A small sound classifier, trained from scratch.
Model: 5.62M parameters, mfcc input, arch wavenet, norm groupnorm, widths [256].
Training: 40000 steps, held-out accuracy 70%.
Rows from block 6, named by matrix and row number. Rows with one number belong to one channel. Each number is 128 + 24 x the weight over its row's rms, rounded and kept within 0 to 255. All counts start at 0. Numbers have three digits each. After the name is the row's rms in percent of the matrix's.
# filt: filter width-3 conv, dilation 2 (model.blocks.6.filt.weight, 256x256x3), inputs 90-99, a 3 kernel for each
# gate: gate width-3 conv, dilation 2 (model.blocks.6.gate.weight, 256x256x3), inputs 90-99, a 3 kernel for each
filt.18 100:116135134134138162089117086121125154075109083131129124097146121098152139142116107114126155
filt.19 103:133127123141144116130142156096151136135127122080097123119106085112123141098124142093091110
filt.20 093:130165161142131141122105133078112163104155181079102162099115152149174188150147145094125133
filt.21 099:132127167129141119173158127122147151157153160143140178154160087100104102138121073147125141
filt.22 096:086112177150119149144144126117141149132087135118096092130101154107085156151110133110098129
filt.23 105:114091121114132130132101100134091082097096054124096114091154142158114116117116130079076128
filt.24 101:107164103077106056160154155122129091125136147130121096140130120086112120093118143116122117
filt.25 105:120124115125135135115138150123123128096121143138123109090136158104137095116141134096082078
filt.26 099:093109110117089118129113111123123123113111090143098107149138153117098120111124125124140174
filt.27 101:121128162101118159128120128130094124095094148101123140109173132144104151108151143129136151
filt.28 093:064099126136097081146147161114127158139153129155151158121135119125108114187179140125137123
filt.29 107:122135148150150125152158158153099089151129101154142150164108109122121105149131113143153190
filt.30 099:144103131150119103149156105119141121118149150109141166163118120126111103120138103100089088
filt.31 097:143142143154152114110091100149148158106107174106115161131132117092134127114155128116139144
filt.32 099:142114106147154134120155146134143109083109105106109130212149162175170154120092107141110121
filt.33 093:113132148164150119137137132117130134121099109125161153121135153172132148126138173107103099
filt.34 094:149116113106121145147146130128096143154097104099100114135086093136121124122123081163119142
filt.35 108:109117133112130108132167158152128121133144113141157141157176138095120153152136136148138131
filt.36 093:180161131142147167148101128149159115139158115131172139143124124170156119139131132128130126
filt.37 096:134160137130134137134152135154150173116139131124145113120144104114090071109138174171118080
filt.38 101:127135138111139164122167125186176156147142109142158172142142143140108152128130123133132125
filt.39 103:100137144129126136146124144085106127126126155130158143136187137151151126084134104152114151
filt.40 096:102060106105092115157130121130101116133101126133139143086116125154119135094145143122109087
filt.41 106:153145100118127123154151142164147113153188181128148140123120098107149106160108086133131125
filt.42 097:119105114127131166094112144149152107173182153118110137122154081147104145110148146118140144
filt.43 105:086134120162157126159157110083087155153170124113113096126137145121122158109121089185164139
filt.44 090:107128127150131100108123126105093124091130126128125124131148158115141111137152145123124140
filt.45 105:144147112138144165135144156157177130138159126124156160145128125176144122168129083186123134
filt.46 091:097114163127134125153157167119130149104141180096117174096153137123153136122142121116127116
filt.47 100:156115150109095118133121094148118131085089120134090069103095140133104108139087102109109136
filt.48 101:165170146142141144119138171180160142171153129171150119109125129103089081126125128096099164
filt.49 099:127150093130114091129137164129137088127144074159144119104101096155103110123143116099118098
filt.50 101:112131131154148141117172163111115143124164167115148163106116085098106148145124133129124118
filt.51 098:157166127168133126135156142132149111136125105146114131139150151164174147156121166119106118
filt.52 103:135147174157119135172151131138147121149113098140103110117123143101106152111114129145130109
filt.53 095:087092107113126096093099113114077092120128151136122102148126125159098128065125163184100075
filt.54 102:156121142161148139118136142123115118113133155100128120114128159156167123150177113136136140
filt.55 098:103143189113094102141125143073160188107136152110104155149118131115141153112103111127152133
filt.56 093:092151115144165152174127166105147169097134113136184152104182127153130132145125127105153099
filt.57 098:094106100102108128149125143143140148150119116145113073139128134153117100150119106116082136
filt.58 098:141130096129122125091112127116160146193144136123123126163134148125093112160170129173179165
filt.59 100:118115134110132155124111127127139156147126160091095093119135107074097133114085143146145142
filt.60 111:140136108144156147134148147124113103153179131169156113089105155149152110131103133155163129
filt.61 099:112113115151111112124118119135151128162163113118138133143136115132118136130113117117129126
filt.62 108:150129090113125093137113137127137136154134137126109115121122136134125175146110088130135133
filt.63 099:150145167146121169104132148161154152175164133138138129154136134171190163140093120160135116
filt.64 105:118117093130123099118114138140164149161153123146161144159144137122109129141123091121097098
filt.65 095:128129117131120143109098064121137086135129134113111116128105140131128146070103105093145134
filt.66 094:150188165135137117134087091192174129172124097154112131148129133113105113143132140155154110
filt.67 098:121112119110137113155139110150151126163144132147156153150152159126120115132166114149152151
filt.68 106:110128128110110138074128138120129169128145158093087114135140131118125143155126140139136159
filt.69 097:094151136116099091123071112130130122085111119117106129137116153095125168113139153097144136
filt.70 102:196161146138142130119173159166146148129112116128141136163111098180157116115153167130139123
filt.71 096:125127137148130110131103123136161118133185162082098134150144148100123115138165158161137135
filt.72 092:144124094140117121103108109156155148133101092149127120091095105148147128152124099124111100
filt.73 092:133092153127117128157130111114126157122096168145111094079070108108128172106130142120092087
filt.74 101:200114107106111136151111127164137088138145131152148103133168155168117086076121159155140117
filt.75 099:133150141133111131131093125135128106138118129145095144125133121094105116114102128129134125
filt.76 098:091112117103111156103131106114148186141152138117126152165133137100083099103067102159122164
filt.77 105:141099085136122107123103124101118136113134124119115149141149121131141124155138114150117087
filt.78 094:142147113163142141141138140170149156118110080131150116116108121137153127120102104159146133
filt.79 104:147160159130074087117129096126141134148160163134136133146164118140141146148118118114141153
filt.80 086:127142124108128137177137122137139094135132145125135131126122118151119108134092100086086142
filt.81 098:113132146149167138128152158141128116143143176096131138179135111075113121117145171135151160
filt.82 091:116146134098124129116137119129141147144128153101126131158126106099127101117114125129142135
filt.83 102:155147127117117115129142131160128120124119098119130122128087103159127093155170158098106124
filt.84 096:104147116119174177198152139112104119129113060159120109118145139126143112121123129138143120
filt.85 108:105097103130079096162165113156129091147100100131143103140127074140118125111105124131107127
filt.86 107:149182115099142122116107123160139137134132121150097111126175156102082081108156179114117077
filt.87 107:096140133105102107153106153132141118127162123118151136121136087100163151099121165142167149
filt.88 093:110096117131124144197155147148108099177116097133121124146157120155097122072091143127118123
filt.89 093:074087130137155113130170128117122108126146128124130128088108126076110159124126110122088114
filt.90 104:141138116142126108135130116143152152137177152160172124103139100100147133097112076081110143
filt.91 104:113099123152152147110079146094081085116108154151134147123142141125104117118103108132105154
filt.92 099:144090106124085087080081095129142143102157154092087091122116132090113124161155119102094125
filt.93 094:108084089108124149116105146160105046148142130098119114074062082173175139132156136111091073
filt.94 105:126133110083092110138120111130137095143174116144114095120122104090147144132158167175145107
filt.95 101:146127166115140107114132133124151129121108141072115147144137132137127167116140132095124123
filt.96 107:140169104142137107134153169124127161124187131110135129162149162125181137150124123155104080
filt.97 101:106091157099153132125121080116088088110102143080067094095087132131158167134155163127135116
filt.98 107:138129160129144171127125131141158168158187152162171108109163129162170144129126115149132125
filt.99 101:142162124140139109127140143162091124116159142112107123138135133143142152159150088103111144
filt.100 102:149165185116116123073082121146154130138126136127147167106129139111111159110123117129160184
filt.101 107:097158146120113105111101105135129128101136114130123131113134133108143123114154147108096088
filt.102 099:129121109092129128147112077147131101153106097111079088099081087168128142089115120122123128
filt.103 104:131144173128137130171170130176154120134109144150157160148127073151117172070069144125144111
filt.104 109:100131084165142111149125102105134123109122123110117118084090107138157132151163164131095103
filt.105 096:155179141108130114100104129111108095153124125098110130163143143116107151144125175142165102
filt.106 110:108132147140166194154157160159165144106159147140091129125109099149149128130146176149158167
filt.107 101:153185156149139147151123123131132102186171144155133092101127132155170126134146157106127131
filt.108 104:144131123114125117110109115151126132124115119158145126106072109146128120149124134089103115
filt.109 103:129132112131113109108098097128141164112094122115115165166177131107140122086097133103099108
filt.110 098:128132131122128091194184152131120111156145111151143123133111104140138130093111083106117111
filt.111 095:116126179105099133130110113130117143128145132093096079140147131113109097102085123130135153
filt.112 096:118101078142118109126149153136103086139189142119163129139112133141174113169174112130174137
filt.113 106:134121145143097105156155119109111123123155151154168156121102127189140119109144132138111111
filt.114 104:146132132109117138134130155191162151112119126153161161132141170101150172123126117148123066
filt.115 100:114114134121118094120121119121136151085126129178194174147157119140139106134143107142161134
filt.116 093:109135149105086076125116150145106152112098137154120159133139106080072157132151133120111114
filt.117 089:113137137109143119138177138129125131129146100123140154154151113134165113123128095129146124
filt.118 098:131103110145167151141114179115120124167158118136134137152143106164121114105139169134131118
filt.119 097:140161110112100120155149099099102045090099089135151091093056108148149121119131098091101094
filt.120 102:119121098116129131129155158128140102151131102141124120137105078113153158126129128127103111
filt.121 103:135128109121114118113119105097115120113166117124112104093114089139128098162128106179107110
filt.122 094:124160138136110154156151142106127134170167112130141130123150165181132090155125092134140115
filt.123 097:108125141115114124130102090108095109137149137111097107160175152149112152123133136131132141
filt.124 100:143136122123095114124168172165173147144155137152134113104136128145144115133153166126109131
filt.125 102:096074123146116124139116102089077114113116143112113122156125142149127129138119100092105132
filt.126 106:121152130129172173119107137080116153141175167086093146119144088103121129132118101155148121
filt.127 099:105073116137134112155133137139125106107136158113124124092109115154162113148148137075119157
filt.128 100:141167166080120104111109100119153123131149105123152139114116115154120128135144174108109131
filt.129 101:137136159154126130102152153110118119112089137100120159133126108141144142121104126121114141
filt.130 099:093081155137135138114162192136100108087085111132138153109142164182119146171158138105122153
filt.131 107:172161184115150118152119091142139127106134122167140092124126167187134088130075088077080132
filt.132 092:180184160139144120121140185091117167104152155130138172115111115149151118185154126094118146
filt.133 098:130120153119115166142148088125157141131156147135118126108147174096112134128153165119102128
filt.134 099:130132132172162140109127130166163132157147108130120156125085082118128159129123145133115117
filt.135 110:117145172124115130184133135131125134119162169128115144158192188110114157116145137151177163
filt.136 106:137173170106110121143138146093102121077116118116141149130152133135113107136134147135111147
filt.137 109:104087127150145106134146136138144149116111149152136160136126124129088140089084132092116144
filt.138 102:165153104160140143100098107169126113142111091153101107143113121157095079172164166091101141
filt.139 106:127123120134130111158175133112119114123143139116087124125160165072124102139159130127161144
filt.140 093:113129144126140139102075101088115122126156139106120110110135130185157093161155140092088090
filt.141 104:116120115100126141161142109155154116160112120181156123114099107153139124169127130144139152
filt.142 100:083132141104111137108091093100146142099123176129112100092097137125143133161165170079105167
filt.143 099:121078136108158155140125134152146161161099143104096135131118139131110122133134173121141137
filt.144 104:116149145142107099128123114148146146167134150152145131124103112129105153179123142116138142
filt.145 092:085125139083135145134109139124141130105103083109120153127163115070140138091131130190147160
filt.146 090:151099094151122113150124124136082107142082121181155135077077090144101105101069113133121084
filt.147 107:157122142110103118140141131099103144143124128124110118093159172134117058140134129145141123
filt.148 103:147139120147139112122130138154120109137142097141140172125173111141134109146151124141143134
filt.149 106:090108146134070087123144143095117171084071117123137167162199126097110140137101073120116159
filt.150 098:094094130142133113144171146121107130102126128139120129134142166110102139136097112056075084
filt.151 095:164107088098129139161133126134113135120137128162124117087070107144144108131123121106120152
filt.152 103:118139141130154131126108118150126150137169101115124111097164154158109118163116096154166100
filt.153 099:153157120103108125122113093144116112093127131110141155137097091098112088151172168148136119
filt.154 105:090105093145124116106128135096108089124106096118102091085122149130124102131115110071078082
filt.155 103:090121112149150100124137158114129118086140150099125129156145126122137121081121106150160149
filt.156 100:140144124159131115104112122082128132117127125088130115127129112099118088153158138135102111
filt.157 092:128159143149133123074113109148137124135124112107107139167157124150096113152129131140104067
filt.158 100:123129111123111130136166153133128093133134126112109119099108103110127124124099164164180135
filt.159 109:156155118104095110047108141126111101109119157122126162127163143144139102079120134158152055
filt.160 099:144179114158149123107169126090111122127177099143138115096130115116113119146129093090126126
filt.161 109:141122142137101138085114127090113140125151184068140179101140136091106130086147169113111168
filt.162 099:104153169127139099159140132101116146119106151093157150161144129115116144136143134109155151
filt.163 104:108120085099144115112114109147184142122116118121115104165155130115136120136159167128110095
filt.164 089:135138141137145125078097138160138111136113096132134091137123115155156137128174124151120092
filt.165 098:120102101120130160142137120109126142104124142194155134131142096167153165116076119144141104
filt.166 091:112093121126131131146147160119128124163137119146126114107115124115151168155133119130106110
filt.167 096:155156098121098108120120163099107133157172153112137109154165147101106116119132126178134106
filt.168 095:114158132124141123102134123170150126111139157103152129127148148121136137118135166134189135
filt.169 095:115093140136149147154166138125095122155117147125134133134095150121112119126093123128136165
filt.170 088:105117106137134141151140147152171146112138159139135134137102102128141153131087115100134110
filt.171 102:120117132122142142079069079099115164098093120105115140132209146109103153098140131129118161
filt.172 097:093121160143142107123125098111172158123152166095159178193193161134143154171119136127163145
filt.173 106:120134106162142121109146132131112136126113100119115112117174121144114134152115117142125131
filt.174 102:142143127156163175112123172144127114093113110153128125155152104130194165114152148167161132
filt.175 097:169157098128120106123097099151164109128121129144136167133144153160144133169174147152173146
filt.176 099:119130109085110119186128134130114109153136126100108147144167143132123116124139147118103112
filt.177 103:175135138168156173161118113130084088131122100162158134127150112159153147131172158127120120
filt.178 096:134088126149137155141160167147143103157142123129133151131117101138120143129118152137151167
filt.179 104:112141147115125138146143130159135110145148114146154118146093097125136135138136131186164140
filt.180 093:098106116151135129119133135126138162145157185115136127116115113128132149128133164109105101
filt.181 106:131123161086112125139119128132127127094118113103112111062110144140131145135129118169159139
filt.182 110:094139157124137110118111132082091129088140139099111110112105139101109111089130173110129148
filt.183 105:108134132130129126082084091101098150102116152088088141111103135087095151123113139091136088
filt.184 099:091136131157142120115124136092137140121139148109165176172128108143157121117149109146169177
filt.185 094:166090103125141134127122133148124108154131120122112138144147120129170102152124149114087130
filt.186 095:098113116133134104101130115167163160158117116110117112151150145147153140151119152144143098
filt.187 093:130111135113130146124173123124150127105097093109101124152172142122128134107130152107099124
filt.188 105:126153171139104152121130143140132138136150126099118137115095126129114143142121143100102180
filt.189 104:154172135109113103081101129153185177062115147083116104094157152107129090166143133124108118
filt.190 096:108168142155118102117123121121120102174162155136127126112138138101129097138142104119135137
filt.191 102:137109153125146131137090170131159140142126126132160159089125092131136137149177157136163129
filt.192 096:094125141177166178127101124103081128104150123147157092091108147168102131162117145151132108
filt.193 096:150127130138106129153151161138160136139120123183187142130111129105080110119108117133142150
filt.194 107:078119167116112121152132096144124117074094084125120092134137116155123131102127112068100099
filt.195 095:105100120142167164124126139114128157154131184102120134156149126088125129110100125150148175
filt.196 092:131135155079106089131132127145154179115106152179134130131087107124110114114136112112106179
gate.18 099:119144112114096133097088105132156142127149158170172149125124121122122139148146140168119115
gate.19 102:075093122110104136144151161122108106123136103135078125094119119122128125094102101109116127
gate.20 094:158123141106102121109141144129134146138123139065118128107118086124100132125141142142158135
gate.21 106:089107097139147184124160120161151100131145114125156125119127102177149120131128122134143141
gate.22 095:166137147107082105083088078163140166147160090127110110149162136125102131151120120110118108
gate.23 103:108123104137155190098105117145129122109103123122104112080099126106154156123127153110124139
gate.24 099:116123117149137106116104095120146134128128143091112152148098116121110171127174172114115095
gate.25 103:114084066117132132125113098084100104134106124076118137103126116118096121123115106123134116
gate.26 102:142118138171139102168149099141161119143166159168145132113128114111104109142111093149101123
gate.27 103:104136135063065120136102091126122112073104128124131106110146152170130100114107106143103090
gate.28 093:161134122110074135110087082160149118107124128126096092120153151141154140155162177076137146
gate.29 106:140162096139138134150125106147146152119161102153136090126111086174159151118147116132134096
gate.30 102:118085122128143131100138122119112131132143170111078118119110145116124130146172105075113142
gate.31 097:170115092138147182114167122149121128119106132148117167127134105129108138181131143123138147
gate.32 101:107105116129133142144119123131123088163145150112143143117130126124154095148100130127182149
gate.33 094:082136116148164149112089140155166145129137159157145144107143120109107120136114121146117164
gate.34 095:116125133103103103122133158140149157136180188109109137145160154146135157137106107154153132
gate.35 103:129166126167136130116128127066096115138154121117095128157177178135131119114136119101129147
gate.36 095:131135134120131133095087101156176141115112113163126127182155107158130131148140125130107085
gate.37 093:120117112152110146132124092113098098091105132114086081104110159150146160120102115116113128
gate.38 100:078131139134111126136130103138157151117111134120140138118142129126139149110145129154144108
gate.39 101:119126131141136110090138123135179103103109110116154152157117064147121125153114130119125125
gate.40 097:121144141115102112139135137148155107166135135153165144110134115114164148089111122117131076
gate.41 104:157140135139153116094082123125142156204171157142134151140162167115114158125130146119128151
gate.42 097:097111084147145087121126104114109112134158161093101160096123128158164139127171143125132105
gate.43 099:105142141108138140146134132128118103170166149162146119140161136146191159081093098187181181
gate.44 096:155124152143133119116100119124136182119113139147131130106086104094082111123101156092100107
gate.45 102:107141146131107147118112124110144161138141163119118145176151131102112137096095100145145133
gate.46 093:134117123129142167107128107161163136131177178108094117084112130079087130156145115096123171
gate.47 099:127137125114130132110094108084113150106135166109161140151142143141155118175142139128129157
gate.48 099:127131124123118108124142148156176138157128155152120139091097104140092145156119113098142166
gate.49 109:135138148142163164117083098113074115111125113136101112116118144142117105113117118100100104
gate.50 106:171130157130120117147115139122105100129130130129100139136096129118139136090112093136130095
gate.51 097:120093105142164201138119156125120100129132146106112116107105135114112094158156129111135162
gate.52 100:132132112094102116141129153146108107141134127119107140158157152120124110113114147099149157
gate.53 097:211132112154127123117099106135148136155116121162129137125111103172151161134153149126093084
gate.54 099:135105119117145128086142143149145143116136170118125169161143136139129095115108132154125128
gate.55 094:129124141175174154157145158130157160196170171174188154121147143139111116145145126164113121
gate.56 096:098145152095077090096120113140157176097137173125114145102107124096110154063158167134102091
gate.57 096:133130163160146136112085094086134140143110144124099123123135134153127154116109131148094142
gate.58 100:148160125100063094120110155150156140122111122115126143119095133144180149086088121119130162
gate.59 098:170127079159128133137119140150129116136132108134111106152112116120151117133136123145123090
gate.60 106:131102090149116092122157164128148144157165125132145128132093087150123103144143133115104133
gate.61 100:133178173127140151116128113157164142124154151136131136157122093111135148139198218139157135
gate.62 107:157179123157154135138116113146138125128117120150190176135115128146170107111114153156124114
gate.63 103:122110144159151149088076106143134126161146140168150126125114105126128137133104104097127147
gate.64 104:158130134165138092149098089144133132069101097154127125083072093118136140134175139138122116
gate.65 094:136119106122140112134131145134122157143118096093109146124138109105140151092104123094112111
gate.66 094:149149174097116102114121114129144122129098143152178186151139129132139139091075107161098105
gate.67 098:139125052137157139129109118154116072133091091121109124174121113160142118151080123135087124
gate.68 108:058095141111115125140110084106114104138096090147122129101135151150138141108099147128129142
gate.69 095:136112142122139151116115149160141149115116158160154157139165180106138169083101133137144120
gate.70 100:165165155126146190135163110174141177160218189123135154123130136171173131138137117105115112
gate.71 098:125111137134147138135120079135164134102146118159168129118132136100112101117123108141125117
gate.72 094:147140127114106115095148143147149140152130149128114106112117138126125135108124144117093110
gate.73 098:077104141107123131118107144130119139107135133124116113125140139120118134085087100062084077
gate.74 104:116119143150127134096089068157151121162103134122120130144086102097133154156149127131139106
gate.75 100:122103117123134128099120171132163154133128140132098130073100141115102130145098115089126171
gate.76 096:092137107100105131122123121092100108090090138099116113117136163160166158079099118093098117
gate.77 105:109160176137138133150101102122132110122133120123140142135114145105118105122116101121149142
gate.78 095:140154137141145133105094102136144163096135134146150160144123097163150142141164161073107179
gate.79 102:169147152166127128100135142172151121171143135152128135158104090125129140139141120161166150
gate.80 090:130153138157155152080106110120133116094096137128132131103104139126115124103088116121104107
gate.81 098:137137120155145127157139126118105129141136130141134137166158149124134120098124105112105112
gate.82 091:140138103130137122110107091140151133167141145155130109121120136157130106113126141108134119
gate.83 106:154104084107111119107134154159130132170129111139118133110074109143104143127100098104085123
gate.84 096:134138146066112099130115113129137129118160118137112060119099099106106139116098092071092107
gate.85 106:083100134129129124110136091100131135101089106078080104159151132119100129143106125121125132
gate.86 107:148088073157113146160156132120099102130134134141142128090053106135145109107094086138124154
gate.87 105:135091144141140141098134127129146157131176160131109120119130094165102124116144135135123171
gate.88 092:087119115134132130121110118139117114160156151172134151099111058158153161134121129115132138
gate.89 096:121120126149120132092131125119118118101137158123138143152153134116127091092090128120141161
gate.90 109:179143096118130122149151139135093112118127135125129134128145117184185129093097141143132118
gate.91 103:101091104170142149131141124132146165155134139149147213144181130102111121153129131108103107
gate.92 096:133139134101086124049098110137161125096145171087106170153126085127121150120142145122131114
gate.93 101:124097112097104130121079061132122131121127136155144119114123150144144147126111126132116156
gate.94 101:118101091136132127107129147123121131165140145142123120141146121125122140159140125128123097
gate.95 101:123185140158130111130159160150140146145163180130121136078099094130124112176111120110141126
gate.96 107:164141147161140182099115102134157161134139137130142161149124106108107125137110162137139119
gate.97 102:114104127142155160150147152137116113107119134102127133136160125122143113107129105146143130
gate.98 112:170128118109125156089093109123088118146154101123103107087120137163158090129137129114127135
gate.99 105:119120129170161135098106119118116125169179137129122137125162115121123110111139101151132124
gate.100 102:102164156139150130058094104086156150105158121100144133119170137136153140173138135125111141
gate.101 105:113087096144116126126120139173154153143134117192149098122118106186112138153120132151094095
gate.102 099:122126130129122115127095088090093113126166154131146117108155171157146099126120103155132142
gate.103 102:135189143125110126128117139139148160131134145194133129093121095148168144103123093133137118
gate.104 107:140128140126102103106119128128166149080132163101090117150153152136155158107130147098135111
gate.105 091:124153122123138147118124120146143119116136114130152156108106138139126132153134115115098129
gate.106 104:161173130135121131149162162101137125095128135090115141185159117130169152105129104094145101
gate.107 101:092126124099143149098104099102115137106130140127113113066123145115141154093109148085119114
gate.108 101:084121129137143141077093109118141156109174174141152176119143115126116125107113107152195182
gate.109 106:137088105075114115125132101117108082138135128140124117115123139124112138124138136116136108
gate.110 098:132160144128125135108101112183155121138112148146129143140146159125138121166119123118139119
gate.111 097:125117110099120119081107094128145154135151090152162136139138131111140106141150128124121148
gate.112 098:091110119090090105120177139129136132130150106122128137109140158129150139111119141137139092
gate.113 105:147120124147112105126141094115112135111122142104116112141077070122128135101085086168148144
gate.114 100:149166155142136124130155156102157144132123085109137145194159086159163174133132155163129097
gate.115 100:140120109146138146119102083119082129102119070117152137170162137128124173131134118126130110
gate.116 094:129105149112149110089140129103139127123152152148108093119081120151143139143130134100134106
gate.117 095:054075096128137156151151086115137119140135133160132129088107115121103117100117096122116160
gate.118 103:103136147107120123107115097133112110134129134123117115151175120146098092127120126116116140
gate.119 101:100101143156163177110118133131126146141146118150134108098159155122151130096119177136136117
gate.120 100:145127107164154142090106125148115104141088115138127140100105128127128099112112083116122147
gate.121 103:147140171126110124131140133145173151082090118126124135131155097106129124122117135101141116
gate.122 097:111106100150126100160143123138118122138086113142131159125136131121104152103155167115126127
gate.123 098:132137176134147179121110073138151158134119136164159145150112126093075107138121121110114141
gate.124 103:099111116143118102143150133141113084140113140156127141130121086091122157114120124086094085
gate.125 105:121140143152131112075093121164153163133112107141122131114127122156126116175172151140081099
gate.126 105:133136167147098098138108087109121105112124114099119136136121110142146131134135128135129132
gate.127 096:133113126123127137092129130126140138114158127103137138129124072147137119137128103135140140
gate.128 100:129139098126127100136122156180145137180124145177147137088111095175156119096104124117120127
gate.129 102:118097121138145162105099112124113113124097138124115113110133109099082152177160199127110107
gate.130 098:123113111103095097114112116124101155123113098159141138098143140164147155153125139135120124
gate.131 104:149155103174186156158126133115180151157158160098130116132121124175120087145141134171111119
gate.132 092:116159139124146141095088096118132175116124113129103120147167154129120130111126140127138113
gate.133 098:117146145097090106161163141130109107181196136146165155106126119180161115097108116146136119
gate.134 100:105113129162148117132137132125144127159144150092102112120123146166100119125167143088118162
gate.135 101:148146131142127114150146158121117138153163123146146121133135119156147094156117105145148141
gate.136 107:166144121147114105164154120138136118175182136133135136133095078151165135102138114157132131
gate.137 104:141122116130101118154184194101163180120160128087102143147169127066115115113143114180141135
gate.138 098:096115130125119150087105097120133148097135190150133129135119173090152176104113141124102147
gate.139 105:108113163129146169155168162135173181105108117128133146104126118126123149139114159128098124
gate.140 097:122094141121151131103073086169153138109124125147175123084123110124163144106111134134085099
gate.141 102:110118113155125107088100083110121127099128142130121110169150114117146144141106113124135164
gate.142 099:117099131148155131132100120119124133082103122144139141122096089110089097098122074090105130
gate.143 097:111142119135131113154164159152113110169150119183141131128111122164132135144142110160132110
gate.144 096:089098144135136141109134113100132122101097111103129121165140124124127131128123133101126140
gate.145 091:061112124158146107149124113094127157149102140122135146111106122097128121111080101081133087
gate.146 094:114124116166155150128128133112141137147144091129154120085072081127135118144162173119089074
gate.147 103:125115137104108137122083137159152159104077137096119137114106146102131179118157156111103126
gate.148 099:091150163187183120132119104093137143114121133104162163089103130107162159089130137169189148
gate.149 103:108101107131148146131168190142114124171147136120154127131115131098107112111124182131147116
gate.150 101:175121133147162150164139181134124115125097103119142163132130152137129125156131147164127132
gate.151 099:112154124129128084126100122129123142129132106166161138103089115128146119153145121134131162
gate.152 101:136133185105106072129129123108110132100150185093087101136137137117154143124147136108142112
gate.153 097:125132133150132134151118103119102107145162136159133123133134142165157127108087106129162127
gate.154 108:080110062116160209136133156098147144158180146130141121123144110113151132082094079120156135
gate.155 105:150097087129145166140112095126097106116110142117114090080123167106162144136161115138090129
gate.156 101:125134137150118111089116125123140131131130146113135157105104123108126118123137150134143149
gate.157 095:144144126162152160128108086134127131172136132166135131140150128117109112165181124112108133
gate.158 102:124075066126166210091110141140155148144107158128094115109151159132118123126116159157112143
gate.159 102:096133135111117106142166157143142141106130139103121147091091093100102117098122155143170144
gate.160 099:131145128106142137151066099148129160096114120168175157110166152107147116124129133135149116
gate.161 106:133103086129121118124156150137137133164141100106147140182156130163138102166149119121106108
gate.162 099:176139107179132144112118138132148133130128147157126123096109094181146092173157181141103107
gate.163 101:093125113100097122120113140154172179148167151121126114111127144183176160134112095088114126
gate.164 092:096107124174128152136141140146149116137117119124153164166160169149135092117125111137115119
gate.165 100:137142159111130129146132127143129151155121166155149161082099142163106131105095110121121131
gate.166 088:114136114074100084122135125107087109124171134142160146127092091158133120163134151093077122
gate.167 097:103143161096067095095087094101102088151129136096113136152118131110122145132111098127102102
gate.168 098:141150121123121126082095093158138121175145141165128063129110105109094113131133133109100098
gate.169 100:154125105124119115101120132148114128134116116133097115099124110132119128147130116118129124
gate.170 090:135136106167159159113073083151153139148135111106129135117152144103102119159139132117146108
gate.171 100:104153173160152138138116106155161151154195169124122129101162146115152153130123129089134135
gate.172 096:135091128138150162115148150130115085139140128119125130125124147174153098107163159122121140
gate.173 108:128088139162159144124117105061100112104129169114134105136126119080124158107131158139117132
gate.174 103:140115122157156134151125116126127117144110101121088074154110132137099094148159110141108144
gate.175 100:124141074133138119116120119158153140133175142095111125123139125114128126108131153142160131
gate.176 100:125108082142110126104133114135110119126134118157133142153125124142121099146156108133139134
gate.177 103:136124116127118109089086067136153169077098140128118113125094072115128132124146149135104117
gate.178 099:171147168099097102116121139143137155131120145144156152111108120130132136170128147104120144
gate.179 104:172118090136131131135130134144133138170164097163120133084114124162143086109100145162136117
gate.180 092:157099150124124152112103102144128189082135122161149124097083087150161173148123121116131134
gate.181 098:141119134124099121104122133105097102139116148092095107155151115128120090132117078138105124
gate.182 103:132159147135131132151145154121085095124124117122112112123127121170143127118111116157144137
gate.183 103:122145161094111173138142127140129185157159157127139160085141168134138126103118135129156145
gate.184 101:120116136104110120129184184101125175150129174105108141118124121157134132126139134120121137
gate.185 095:131138149093111115084105087109135171154153177118121133142111097133129197141156143117160138
gate.186 098:113108121136130113120129140173138159118114110164154160112116106170147176120102093107090118
gate.187 096:115134135167170163126140143158151122135118156142131133159123125123124158096100122117135151
gate.188 100:117123156120094103142120120138154163126094134163161170127129163113125136150120128080116153
gate.189 097:124158142159133147110155107149122134106156142133136123159154144133131165147144135139150123
gate.190 100:125133089117165175159171142126083092135148111127094082056103118086127118118117123101150121
gate.191 101:097073115131137146101107142094106145129108125121117153154140070125126167124100110146158158
gate.192 100:108139120081101121130117119117145138117126138145124117107129130155156185104118114095095171
gate.193 095:131092086106099093109109143134125125148155141145143115138110086121130105139149142095118066
gate.194 104:105104112116138104147114135095093077163178156098149173142133110095127166141157125111162163
gate.195 098:142090107125142156095073103126143170138125143105099108096124155155146117144117125110139150
gate.196 094:158120115128155146084091093115135191098088137131133174131110138097137160174155164140127105